Weights of a small class-conditioned image flow-matching model.
Data: trained on capsule endoscopy frames (Kvasir-Capsule), 42238 training examples, 35.5 epochs.
Rows from block 2 of a small class-conditioned image flow-matching model, named by matrix and row number. Rows with one number belong to one neuron. Each number is 500 + 25 x the weight over its row's rms, rounded and kept within 0 to 999. All counts start at 0. Numbers have three digits each.
After each neuron's rows are labels from the 100 images, of 14976 (inputs lightly noised), where the neuron reaches its highest value: "responds to" is what is common among them. Only what is clearly more common there than usual is listed. The data: capsule endoscopy frames (Kvasir-Capsule).
# fc1: MLP up (model.blocks.2.mlp.fc1.weight, 768x192), inputs 0-191
# fc2: MLP down (model.blocks.2.mlp.fc2.weight, 192x768, transposed), outputs 0-191

fc1.219:559508519533510454455481478508511515478507487497492487482519467492464504472477538496504519506471496523554485523512513498490520498512465514507497522526500567502508464513467500510498464470499496503505535445509467495523478498462485519481524490458497474514464428529486469494499486505501497503527535503537531502509520510530498521462492519535486492495512496502494482530492498495499500528454471490525548484487481473509509466549475504500510551455475475503488486530538546443509504481509530539530501500472560496481470475484533508506465501473491554506500491538519491453498531494538503452
fc2.219:544538481499478513548492540444482498480496480497524514458447511486508542534487488526513545530478534500497517498504464506507474498494528475502531496442499508526509470509492510513513526473497494535500488532510491462487498496497490516445478513491449492541501544449508519499498496556525490490519523480513495522476459473512521495461504505531509485534514494482526535523434527528491491492517468474531497511445485491496476469472486525493518522498518501545525452505487494501497533509472475464496507516511496460473489531486509495547476520523538511476531473453508493482482539503513437515
responds to: finding: foreign body; finding: pylorus

fc1.586:537493495501467510517509458502496519501520500505510496489465514496499488453499519468518540501486517485476479485516494526490533462473520505506460504514534491500500561533496555551494472550440505504457508531462541522504527507533507499515469534485561504451504490485504521491517510494496459506488477513552533450496527488543496508485557518478487469496499544492512457527508482532463455507496499540443516517501488513541491495524509514501478498508507525471498448491471509492487504511518496458499501547480491519438514530498515534471537492529477490516505504501476517534493501501552503515
fc2.586:483509548522536492510458523588487544510476509453501533500527503523511443515524483502431450517515495504518511535508503515525508529505521479507531499506519478516493525484499458504482530476505475452502488443502473473479486546464507492486520478523486485537474523522510469498462459488520530500495511496490503503504489516474499487511509509495503550524495442478460534444522506492502544485505509482526491477492473530429525521515520511512492495521552489498510515504533510506515499484488516524494507466528494481533516469470454495505487526480515507460507480458509499474475458490478527510
responds to: finding: foreign body

fc1.76:476529490490502516513543520551517484510497463458528506484517489530504487442525490508515534508503498492496480533525494522477513540516581509519519478503517488509495515480532504458531467510504460491507532536474543541517494541510519485510517460458489485537489526534483421529525522451524509458491503482500484442502510496498527454491476479520465496480504540497469487484523486499464507465517470506471485507510480494523483459491505540540535513512505480471504472512495471493500499532466512525457472501499498515544509486509522531509565514501485468461487495515514477495524493482494541496
fc2.76:465492479532514477442501514473463502516525508499510503520482525531509499529515462522503516483488513526502527505478504476500491517513483463501487509500524518498546522514460472531514472531527524497516496530552483534510536521509485495494479511484490522520505473421517520459469500458498476512502479435511479506500500488527463482515504460488505531486471493506519511529464495526504465503454556468536501488482514518496496488477465488469472519485469508501520549499496464529492534483437489546517537485537479492528494481512462474493482530453509532565524515511479539489482513530464499536
responds to: finding: ulcer

fc1.355:449492505504510470500541451493505508515529487482474472492469512446470493537522511500478484483490493502491454526469477498486527494482527495497552489526474453446485499467496496535476537487514513481489523518459513500525424457560503508491526468513526497514497488487523529473507512513522497507485460479457447476473520499516473514480509520529515511476462514523541541475509471535493499473539519504504510554491507503507503492494515475546519454464500497498473485484505555490522546522509471466507498482491496544501461531497472516477478492525449524499505488474484482503499485506455532492
fc2.355:551497475510468526492486483570481465495496491502510503497469486484541531498497486482506486526464540522509589489493520548518461428517473457519478489519515491494502503497529509492517535501534521514505489494472511512502487479507480499526511506492506526475481476525477541493499509514515510499520543463512489478527502461478506512513538499480452478492522456497464524488497459480529522499445503503498485480476439492484521481498476560434494510519488501537507504565533492503476509482514546519467501511507484472475489524490491449511524517514486507512468504516516487490460543515531492490
responds to: finding: pylorus

fc1.451:515499486488491533511522486476480479463501493466504485487482470541550480496500552510524477498511507507499536524493485518463500495512501506496511557536487464544523473521475480486495524463471497470475512467515514516484501526497488515477507497463457512501541483493486487510514482448500466519462553486506478465491471478527503523520527500487449514537505491502484463537481511432508523473491503491518474494510512496518477486500551471486491462487503513541492523545565526480509470496505565499476463496448515455494520526487507494538471487515490531465499521506483461463447497488463464519
fc2.451:483515484489508483527459515483522544531474531519509545511493527481513514473485451511516485512492496451517482519486560503505489505467500504521532502478477504476450520476502483454537470509488524493523514530474524494524503517490534490504534506516523482462472516475457483440484510507453517472518471498518491517497495532519507456462496464473527493489503519534525502464465531496460461526493496510509543470544484487493492495496496508499503538510467524456481514460462497526529537510496468506539505512524488534494565505453492515468490531465481507532514479467523534544493479531459528506
responds to: finding: pylorus

fc1.151:476514527541522471482497514538481428509502485498501486493528543534528511486559520458454505481528522552479491546528463539511516481502486480472528481474481522473490482472502499452512477514507499485523471543469510506516469509502522505511457468462517524508501529525461506508511529531493505499484486484421446518489545448543490537458510508517516475494490531501497513499468501535492503478507483514516497511483472523512511513490485497440504483497516483480494518446521503516557520485511475506520505469507537503514511501473503485492513486461537453487474498474471526503510530485531508486
fc2.151:492464501448466506496516469497503527531490507491517515472502444472481475534471530527559514544517475435500502480502476509504528533527495537512463482552485477472523576520541510517523447493482518540501494486509480522504535502540461481506527523534475496467495486483507504477469498503469500507540494497564530480520497490472521474510517517468502542532454465471491477485523490484508501524514566510502492483501538497523532483504496505514480490492481495538493470505499465519502479509516504443510505511497476496481476486494478508488489462507520533510468500534499518537493486482444468502
responds to: finding: foreign body

fc1.134:485492570495475487496553491532505465490490495507499495523535477469520443476499528485514534496463522510484499538546477511545524479456518489472507496518621524510523507501523545499513518494467499524465492517472503526505467485500509517491533547484484522493544562513481548525468466524495469493481490513573471499527486511504496518517478516519470476517514498529504480494496546560513500504517520536477516498517488508492464518499546510490499539498519532502511508544515506500487499512498513497544491511508488530499534518503508517488531530504469514500521485511475506523497484511508485490
fc2.134:505501547508518482519466507493469494528495477492459523441488518522498505523478501544501522512478547472461516487497483495547511494506516534527490493478538495484512560520488464502492450449534434488523503524536517501491488513468481493496512485507510474504490497497497494506543426479515514506458519501441455540501490472495505466512459544479518486524495474498501554499475485485516537515491459485525511516531504498495560472454527521517476457533484503516487511505524519541499487496468498490505539504515555497521528495462513530537476525507504487467487503491500507481483504469462516517
responds to: finding: blood fresh

fc1.371:464530497504514479495491507527500496521485499497473470492492482485508559462550500537488466482518518484537468511525498481480504499442480470507557468533513482526477491448486467524504518506439491515461502488546521485511492500541496499488487482478539468480516492553525508486513517495502513525461480484450507519547510494522467491523529476474492494489426470493514505545497515510500467491520541464526502515521561473480507496485471496480483500493485483562457502499513467496512531480462490466506516508517496522500493497479491508498509498493535497581518479548480501515483533497492494536
fc2.371:532483505472492515471514508502508489447498513500518495502520494524502463518507490515550534531491462484488525519510501533471516493551509533534498484492494478458524489508491548489520471524497501502548453526453425514503519501465506497476497490483495505494464523480420504479504476530493517499525540517518507493484503485467539519470478496555520544454515547491499492475484507517545536509511468511462536515485434468516492493499529516482543471510515488484575481480495511513494494494506521501487493522499516442471471513512505485479503503483491472437480514499529478504504491479514524479
responds to: finding: pylorus

fc1.372:469512476463497533526519482489488488503465496501459493515479501486516528560519520502517506498522485517499511462476489520493532517467487516461500502535529504503517496542487480507502524508484510511496546480556500520542521558533507499540527482539537505513500504501476478500498496491493483469492496517517504504534446462534512501448564481477540455552503488506484474549467512498498493471508496522457513560498507463499491465441497462496485454521483519511507503493502519471490499472542508432482505459475568498480501498497487497501497541487516520493495522476482493483550533477489493515
fc2.372:536510514494521504488514504502477531463507545475559499482552494519515435466487458504482514493503520484471513494544501480523486536527511513550524503509484486476478465505480487476458490490490520460491497491467528488480508494504498481492473506455498551507467468529503509454509465495492516522473475509503490504498553516484503482475480471514470547515526529467461530501542492502470498521517546447480541491531517483507505535529513515538492518521524453479519479508494531537533507503496526539530468498508455479541504488491511521448462489491500508505533525521490469530470457479511502456
responds to: finding: foreign body

fc1.199:491472502490490489480492473482507513489495535513495477480493485539493478504475453478479561464503499515512542500485505494514480499483505459523511570498492492452495522505469476487518490507455526484470507515500457550532512523519484541519544488478499503529507509507523532500509495505508505496476479528474478557536452467524474513476508493461490539512476516493479442471483495475502446531511501513533492512476524518516488499499485495519479473476541541509486460477485543469461508464475495466521508494518556506501522474528492545528516553531569482495508473476496514511533468509486524473
fc2.199:509541487492471498506464515532487474525508481525517512515489513494512517488534526512533453508456511517465519514513494512546482470473537504476460481486479528499494487493522520535506480483550522526501488521465552504537472505494488485484514505493489513502494505530476552501476457494536504499511501449497481453457516492474516490545494472505497491526545490512520508520528523483514554485472510471491511488521492534507455460483463519474489501531465517492488506523545475493432488487532498509465485489452526471469529510448545482533497488473551491485462514543517544489458530499520509493
responds to: finding: reduced mucosal view

fc1.486:476508501478513488466463512494484535498499541526473477539518507518461504476475510550493515445486481499522530503510462486545499509473522459517474527525477489505543548506515476515434508493463528497497508554502488484509500549508517532457503477506508492487514487528496509477519518483535542463523498508531515512473499480469514519484519503503497493419492497517457525530452510472461504501523463467509518459479544559488506505507503515484493482457493498513545485521468559504501534474502496502469484514498502543484457468488498451471476479525513467513500480501510492517473503475477507493
fc2.486:490527474485502509544487520499515502485514497472502497466430475474510495475504484469491483481504561485498455495541486508452499491452485522485505461464505508496543482516487500479541526516486490490466522488489517495483529493526490490489516549481506484512501524508540523498477453474505541498532502498512547502511518513541480495524512489494520511524506475474535504481543516492495515543501533516450524505498451548482532470500496498553524469526525520521469536513519462515492431511528525503511507467506476455524475498512507498502520537450496438517471522468467480494478478506512472550
responds to: finding: blood fresh

fc1.567:495486506529486503480485469523515533534518520477481503460491543541515513518441474487559518516515505557511481507513541525526512510450486498491485524509475484499501524537481503484479491516452498498512533463509520504502482482528491515475485546516489507456439480496528519487510474507491512540507477492520513506506434504486542527514493453474487427522518474507516507505467486520475500517485462527486480516480547491493544505475546503495511460495540543490521450538493476469472478532521545470470492478512518494527495525505544474516491493511525478500505534513500484472535495530526522501
fc2.567:536479494494569504529497555486483511500445545473508482501504480492530457470539528475451493509482455436511526474479488476492492484500494495536484470486515537506502511465529490533492547500493478484472488488495511503512504517468530475550539491494550507529556545512440512524551514511527507487498510498465477459505560480489489476476478540526510508485469506541489489500525503489499490494468558499511502490472455469501463536523517478507483493485499492513469514475503487469504501500504454492510513487453512505520476462530480540471526493493497536502518488510496499520506526506523499494
responds to: finding: blood fresh; finding: ileocecal valve

fc1.695:508531484482530522494486509458495501473523462503530507472485535496511502521481488505470496515530513459509472472539481476496505566459534548509465488577521496514496481487526523514498503515509483478503498551489477533535498529511504511506519468490489520545477467463524524498546459483540453552471479511472501486512478517492499474532508475486519497498457465503510515509482493542482509467455527517493496532532504516476463488472516531538496478484501446469527489555457494484477520520518508538488509496479524504528493511483533478454518514470469528506511510514499505510485479506519455545
fc2.695:509468512551509454521536496586453522475494501485471496514496500485516502500505509513486504501509474502484501496447509501512454437541519497514514481473512475518505489501486488507520499505537486535467505446517496512492502466486515481578525541517512477459487517524523516513463477497500508490512506474539412508503494500522484526495507489501534514482524522496498495503495485474483507492567464504483528456461498505544482523500502489455493515495545491538539516486481533513500490467498494487531473484533504462508471506499538501534496486533469448507505502476492473528502503510471489451
responds to: finding: angiectasia

fc1.714:486475504502529522505464520501464533513548496480525489474458502494457496509475454443493494516486500530517478464523468537497524477459495484507557463468489517511517505521532514500478529511531528484456507467501515485504485511481494520465528469505493480530524496486517527502498522546550521489517520509517487468560484514509491497495472469573526495542505441527503485485497499454515509499454482497508487489536529494497531446489512519517523496487502475467468502516477489517485530493458454502459526465525520536517521512531484483448505477528510535530502480491508507468467493532538510505
fc2.714:480479488514474522498541542537553521553557537478484498504532526495491510485532508484480471504516502489479498501496480491477483500484566476546524494495518445503528491499458537484454459511539487492505472506477507522525511479458514516508511549504502494471486513525474508510521510433464490500535511504488501446475530484491454515521518499471483507471487502519509500474497539563452506519486514483512545504496494508506502472515463498485485426498526486463449496488505505483464505579494501500507489512485496517514496485550478529479507510511480500461534511507486492509503484470521502509
responds to: finding: ulcer

fc1.80:502498487508486556511460481529486524475485492497552507511497489489505522498495502473509496488530504496524476540483488506538462476524504509518516460522506507515491506485555564501522468492484504550496516489525506470477483526533462520472501489472490508501535525465462520491480512539472507514539523541496494515503509561518532475523494513486498489494522496503530484464491489494595482513501496506465494480557511548516510493479505483510475492513527431483517490479477511482492485502456498525498506454468485522546498479492499488516554545489509473569509513512460487530488516501537519462
fc2.80:496462486526506505478526494504456528520455488476500493488486480550500489456524487524492520532498538509496459498518546546508517538508479489536480472508508470501508499506472520519517507544519476475473481471528503556561509462498497458465539507483536528531493509497490454481487489507467466498453458503508503483504488557497477494491491481483545504504557486477517504453508499492507510464483520523508549488468501508523510517532501521496520421509469480513470516493532482501488494474502466493505457517540498535521525505506507490467483450520502526454516528515518519524499519485524493550
responds to: finding: angiectasia

fc1.538:494507500515500460489479554513480491488535494469544559493522499503533550496492456537486495456450513477504514524472524507524491468473492497468537547499508429537485461488535492503511475491458484504516467479529477490515499516499550490493517532496536497485480520478493500517487490505463482513510500514467515528478520536468468524475529478497485530573491492535510481487465470505516544518511519525470515528505514515479460528496464497490539489503509491468546502504472494475511496511506565533525523534519508478512488512485541499505485473481504532511454508476464527489517461498542514500
fc2.538:513514480495497496517489430469534508507508487511481433518490446484512533494516496507485536541499484501454540512499527453478538495520549521479494500502488503543487522554459498478472485507503475507489508503489510502471540481499469504498538489501470542506506505509479506504517498497462528508505517470502507531515490486483525446470523512463490522483454522469500518520507573471502516472457484485482459482484490484514530504534527496507490521480490522549467534469555529506499495481511490478485481503472515491499511456476514493492548508549463499493510531507561486525505539510440497514
responds to: finding: pylorus; finding: foreign body

fc1.108:520487515499509507518535494512481455482460511515511499499537457490532524489504528536513559486503498522527475513505485454475526499538492481502480496461490561535438481514543509526525471474517525494520536504529525486476526527482482464459503497461516470514535484484486526520523466533481509491470519504521475500476494501499480526478508538507472570495507508493496463478492492524464507500477479477543505539480465558499547439464479524496526502502478523485476519456520469518544504539498499507495472531466526483485500523500543504475510501492510515474488495511480499479502457479454474495
fc2.108:494500495506521491506510490536527457535498443493465500524510471500499505494507476509522515528486485494509506499486534524504498466484492529466549489501454520502516487481472512479487519488516498524536494469519479417498505437491495503473506537521518506493506493465481528520511522533503503520512528477502514511477489485549495554515501518489475560454517495450472500554473500544514490495443506534500494454481472501484495497516520471534532541494517501526488481488461513506518472455525528542479461502485499555469522538478460527493500463484509495516502449485501509481489556529486528484
responds to: finding: foreign body

fc1.220:476467458510437497477489460524453470466508478480512547514488489493498535484495516535496498515479512512472493501515494460520488523504459526529504497518513505538516477506551550508447456517549519516512471445528481498516496493517565486496507475486482539508511460538497541477499464501544529487503468516506440509536519530516496513528480460485498481489487511486495489467513476497484529488478515539505520506518511514480514528457528508488521489511515512532486524476520490518543509546445478498517489531471538512522520463490499496509498535519472466476514541482523498483518505519461519462
fc2.220:507477476541476507487543517562495480482484507500512504512523493462478494503489501525512509480495500476499468462471530522478512511505487508513501500497548470496540491506509500513490555508525474508482474473548523491478561507486487516516506518475506499501482515506483522546483459474497493448522502538526479499481492501484532515520514541492553525478451505494508507545487469525472447477544479476494476457511504518471474477540559474510546468440513503476491496502520498501516466490432532496518506533529491464486541499512509501510504475513453520524474448500528482484475536513473497466
responds to: finding: ulcer; finding: reduced mucosal view

fc1.176:506496536521472490492470498532492513507526529498557512522480490490448518524506511524495504453513516481514533524497467491545485516513429478472523515484490483466480532498464547530475509518503526487514456534488485520539520474483501503534533483544493487484501502543479493519463489493511453478538465498484504495469503495549496492522465513482510514541495496514486528493531487518432501482484487491509516466505512516503486529470468483541500485533523532502487495486528509500476519457520489479493493470531486460515497496529436524526501499425547532549540497544512480502479495469507506501
fc2.176:499502522491512519456537544510497454491489481509467493483531498476511491474478475515503500520512502508504480496502491494475510447523530490484505512510477508532479518478554495516536448506490452536475513525428495495527459504499464524512499502463476494507524502467520475509537485522497480516499525522470510496461488524440476510473530499488494478493505543518497492514513546481488503503499520492481506565512459541542507482521501483497516489478510510493452509490530453474490482517489520464522520536500496551492494519498523446477481491537493503465465508494503506480578573545499531498
responds to: finding: reduced mucosal view; finding: ileocecal valve

fc1.660:557497524509487467458466484511531521533541504478470503475491469539499490496534465488525478513508503465513454511507489497519487494513497468530497501499500556474500505527463416521505502484499477522452516491505427486480510490507506508539511478474524477490517486509492504493520522459506529502516563482495533489521465494503515478493548450516512506500495488505513488519523519483487510509471459491453498482548514433515516458485534527484501538540478495510551517531530498434472512474513493526496542521528503479506485530506521506479517488476496500517470508494511485497486510496533473455
fc2.660:526493493519505504506485462513521461482499487512458505482446498490527478447471485538517493461524520538483529514494501524534502534498474490520502479489473452479539494433508545477459467562486535525518491505489483483510515528521502555474484503476479511540504505454531509525437491540514524496478480484557508475507460465489519507475511477524533452509467495490524526511486532479490515482499488523499531508514531477498494511494539488512475511511520471553492473500515503501535528511472480468536493503473536516510510510451506506532500511524501497513499470488523531448539492503458469491
responds to: finding: blood fresh; finding: foreign body

fc1.713:522520526509471515514488492501509529512488511525489514523510548567518501481512498479527525504506487500479552513524497502511523490534485498510483505453510497492547486477507555511489513514473497502502476500498504470537478544510482503495546535496548490492550526485520480531517500511480517533412510512530511564519523497518524477467553488467487491511509507477506486519544541519534503497498508532501531512549482555501494498489492528491514534557501493486532530534524493482487500494510521523485510503483501518539515504512498476534476494444497470447535513518492535504519524518562547493
fc2.713:489485514486504498505488503559489477492497491463464503476488546469526500568521535440511507500446554510469506491477497510531496481531492457529536504492543482496529494512493481517510492478524516497496482512519511472489519523525493487565504494526507490510541486528553515526501466497513489489514498474476473476484464480493495509472471544543546481523470518499492549519503515482465464513541429451483498499522555505492486444483511467483528513507524505508515504506496518495450482480497525517500532479520431498486522492470467526485525509520492492495470476505482520474491491476496491526
responds to: finding: reduced mucosal view

fc1.243:487510514506539505512488527505489518453471489522517526523568526461499543506492531488499492500463472499521480496514493527493531506480540450528520518483507502529503528502508496497531468563551509501499461511514526523478499488483468526529500515495487479471533475551541482507529509532512534531511516437517530508567503470524501507496517515520520478476462512519482456486526471491519499524479482503488499506503526478529497491495476528504483536482502466515533461523535497542497505520502505518492520501524536497493487508473538465558490466526530499489501518490458466467486474472529487424
fc2.243:503479493505505507489489498450531498488463514505481551501516488489512478527473455524452503499506498503492484502537457474482503487469513473517543531512491499495496495514496477559538523470537517499517506543523495537533493491512497520485542485514525499549496486489490454491568486481494501487520495520459476462483492529490508558464493535451563489503493501518508510517496483480514516491485526492408527544500477487512478540495498502495476537435503519480474474474525520507490504549497503483493483456481525486469485528490478479538529519505470509496490525501527527498492444494529511477
responds to: finding: blood fresh

fc1.330:452444499530516514552525477503501475495523527486470501498493495460523529448467463487498493557449480481510518474467496512494474532479502502477491528467542494518469535484525494478478491555477515488525508485520478504507477507526525493483512504518538517515496479485501541497483464507502477514458506502503489513512460510504467472486523490480535505520485509483510455523466517489555488508473488501498487527512494487461514498485461486509537503514533483515468500466463490547465485529556515526481510490509474524496522481531545537502519512531500540543482536543470494478464558496446499515
fc2.330:535530544506480486466519523516537492475502475466481538488555521467487468544499534500474504455553481546502504497544495474552461475514509487545492483538518517483480503502475494474472511487519525518473526533493529473470510499483465507468519464489491474488470434498528476519514488525485462497495539520498455547479519488484470515541487511495504528484478500518484473500490513497481527521549486495512518520482478436497512502501496539527523514490479469448468467528519514472493518487522463509521488503512561488500495468529511536514487493492473493481531479473515525531513469489486491473
responds to: finding: ileocecal valve

fc1.499:498506468466492486500504508528489423527465510493476481486469519465503507502477502471468474543502524491512495490464512492498487460496512510519521523488512505454457458500472505515517498468507474512520499473507558473500536490521519559507454525496526426518521494470507484476518484509509512511476528507451447442492493497472486508501475537490536464525501522509522506448529502483494508472514479466478469465465494485519492520534509477484519533524496454468549549480501554515495487487504465503521480507522469464457526518508506511516458493483507500480476540502510509517530509514488510460
fc2.499:498465529476551456500465515492540530521494525449524479535544487543498500509493511523496478459436468492492467502523538507502504543482499492513511522451517524483476498501504523467485512494411496480499492482426471493530493508491485509526505502453493555480513469528498507495506539516489523471469493498509572510501503530516475494510522486499486511508497476530507512503463461506475503530456488502470468467507509534467530530515484502525485497491500479505486501476513487534500511473480552494487500472499516568527522475490495501454486501528507507476521501504524484503509538496520548514
responds to: finding: pylorus

fc1.21:527483545478496489493519507496478526511492480497494537545492481489489537552494464507508506509496530506514495484521450458491517468496497494478506479467505454470491504505481508483493495532511501471536507513456480460473534524478530538567536518460452491502508468492512496450527488512514510510541503495446489512439479511510514508523526445527473520457499506506490489498485496459475506496509484476536570518496503508507456476522499507517490500464500492487461441524519510536510502498470500514529559535524510514535479509537551517510528531513456518513498474505475489512523474493487464512
fc2.21:492547499518518505514497450500555463505506531541487483514490493495469490510529541524480483496497465508491488482484553530518480536480532479472480467510498500513487487477508514491529500451465500474490506496486482519519491452492548448529510481561533510515499530477521546511472500480515513475491560451536481534563478528490480531487504519499502487500539491462522456518481520514499467535462477511488488470550534483524534549467493524482512475472491486530503521458492506494497503508509528459484483452511518508491499490485480462524494495487476467442520495478499539501501529502504510501
responds to: finding: pylorus

fc1.640:485487558520486476505488535486455455533534476533488516503548479521460527469519502499514485539539456465508543523457544467482473481491507503504466504495488494517513529500505526525503512499540484553508498465509470497511512495514501505505470504496518511475507481517500504508503460513499507482535480452484513547508518497513539514514510520516489515478517482510501533457483470481496460474479476526502489476467474534528517492548489519502551513496551501480522549460524458539480479506526475526495517488514491495494513500453530480492450512496518482494452479469506534541537475516515543556
fc2.640:503504489438504482515513508495531554483481504499504463491469503493536478488507494512499534490512494538508506447522503562512528574506512515440492502546447501477441493505489507476525453482510562487504515492499524499506482476532500481494508472507496489513507511503445494509455476509513504497469523508513507478456507505491449487460497498460512518489494514504532503540498544479496562493538519491510516505514512455479507499528512516520472511484520498504468461507489529501539481456460507470533485473502502511496489521538513502498455542506454479501531507552492499512484547493510456502
responds to: finding: foreign body

fc1.626:534511520495465494489446513492506524503536510485497493474550459531523528540469552489501539548494491510541421554496535520478500486517507550530499499493480504486504486519483528549495501504514455482517496514505474511513478479455467493529511521514441490514498507532530476459519511505513505489529546509516533508508483461509502495511490488532510455487520528554490489502464497521492475528467517463511501536462509503534504482503531488496512521508509481514499478484513520467512495511557498498509518484555534515498474505498536564507496507508515454466503495525523518503492529459507517454
fc2.626:543472510535449543499488515488504464528462508473529553495495513496509522474450528525487509476470505491508520518462462451503495515529472473485499527454510477482535510483486451508540535501500515456476505491523495484485493504534499524495479565475507529516507503473544544485530483519545511493521503540469523515452493504546496543512499490533514521498548507500493480486484511472475482497486464487494508530504488449511513497482498477502529505467525522507448529482529518511501553521531473503473523457492524486464494515498489532526459482496490469488516506513479508450512470487535508461
responds to: finding: foreign body

fc1.324:466538494495448523491520524524525522478481512535484469535467527483481496508511518483495477521525496482481465536536488491519485503497483502505503520539515505505457498475480552534463437484521533474540520509531510522502575483495512526504544463484479473510456483493455467526499501472481497513486496485469536510512463495523511500496529474496468497468507513527524519487497508526460491478478527523541502527469478469458469484497559491504457492489465488480519527492536483490501526477509508472484492515501500536488498492504475551527462583505526502526481478531486471511468490529503486525
fc2.324:497526451527473515512504482539466477476451503494503501496500528517485540521487477496480486464489503510511507499497506493528465457469492529494475502445466489473516510523485470481503554523522510478486501491516529506525475477482485476557487515508515471499483470464523535527471511482543505464526489489536434487529526507491523509503488562492495494463506467547500509519509470507468474483557504479530495513535508476565508492474539528447527507505534515501497469524489545528534489517463481507522523506464500530534524485471470502467518501517465472490494526498544499509512517484525480457
responds to: finding: angiectasia

fc1.193:477468506476528499481511450454492459513497462558474506474512476503461497535528492477449479454481532491482494460509482471484491499494525495502482517519484538546472492509469517522502479506520511487493523475474477518488506475520492513482554511505482497509559478527487512530488494500475493480516500526465496526483476539480540486490499461563534488549510501513525518491489501501524485529473513518497477511487479467489458533453485514494492517467463492470461480500497482493523515501526494480478523529481524510448524463459527556490528452529491525478534541525472490528489462511522516535
fc2.193:529544518471421506519481528503507515504483500476460480563489514491536515502516484505536461490450515509515502532534511500505488495506526493523488517496508517477497510497499518466505483518478489546530475516522510472477468454513526454495527485480490480512495497471487510486495486541525564514517519442482486459517519484498486494518505474464463513517506521512506487494486502504552551491516503485525467491490513466452491517485484465492473506546508512484521474470491486506496493513520491581443488528501494488511472553454502492509457558484503507509445500503541537512488515483504513504
responds to: finding: pylorus

fc1.682:489486469530516442489476478504471490489447491462516485521488472460473479485456454498480519503516465493498502443474489471504487505513482524445462505526458497485499450499501495457484514509453488500475497469509464487470510518503498499457489461517478476524506512512516453460527514530513534519502528501471518484508521477497476504498512443483480526477528528462531482458497528452504504476496510487498501505479516501453467487500497465469474499494484482496500464459466484510475539480554475476511485488481494553545498496478491464489466482546489540507506506500497493510484439524520534522
fc2.682:497490464554515558493536494521474476497523458468478495482515508505529508468489503511518537461526519520525488479487502537511488504496509446562511481477517490524517482501487494517565459541480510512486439469525514521510482471475488481501516481472498474527517537496530509512501473497514461471508505511486494455467426462455489529515502498493485469504513500505510530527496501523464510497487469547497479483509494466497538527500514506545460528494490527530531521519525489499494503497538507513465456544524489436465470491492510499495522541458501491515472517479516495539530525491498495478
responds to: finding: ileocecal valve

fc1.173:511479522469526497492459502501492501491485483488499516493543461495493540522468523513505481515487487461474497500492433520490506513489525470527534512485548499498521510500490477483525508531473535517456491434418476528484511466518496491502420488501508512511477499508520540471518508528507506506454504505511491515525470538504489536555488483508497540487511512471552482507527460524512511478505529545463540466534552523482519520508516503480525509486522526527476508538475529495512493533492525488504506545496502458499450460523501501514513462489496489496490519503446515518487507503456525497
fc2.173:513515522500526523530485478480507526510487520466491500515466528495504421549476480495508536501467522526504483493492432490485488512460516468500583479520529464505501523501490520545536503543486490475519487500524493447533526443490539508490516535485512504530516522496540497519512495512484537487506516508475540519490498474471499538517503500489491438511508495494459507541529496482487487499482495497481460481493504514529509482479480474491483500544525506454459544516476522481490472507490509476506499478509497431492509518451536533522523470537476505510466487453505524515500462494509508503
responds to: finding: blood fresh

fc1.518:492482540460482499494526505501520500463490517515500488520515520491505453520469505471478498527515521496468538478500470512519509480510493505475490497486462541430502515468480521469412507465423486496499523533497497526513467553457513482473508511497512513515551497502528488495502547517459510496443503466486471488496524504501453452472520493497508489523463483512481474489508576516486506506520461476543496517504512523484514485507468488482544511508503488497536516498509482532475513483468525494480526492471520554483498501523481497539492505481480479503510468500510558475535519534483496489
fc2.518:530496518538507535500510523546483544495488488505491494473470523484500477480506505505522498491521513486511517447514488514490461502505455499529536485438505452500526507517537483512517491515504545472532466487541505450514510515501507523488506500502527534483507518524511521552519522473471482488513517472500459478466489503498528518528503533477570503505489500450496518503502481475486487486497423452475434473535488531479485492487475508516567498470511489518477530501515544492511461531508502474513500522492464498535497478528526521492495475502470475518462472501510522482542539463461482516
responds to: finding: pylorus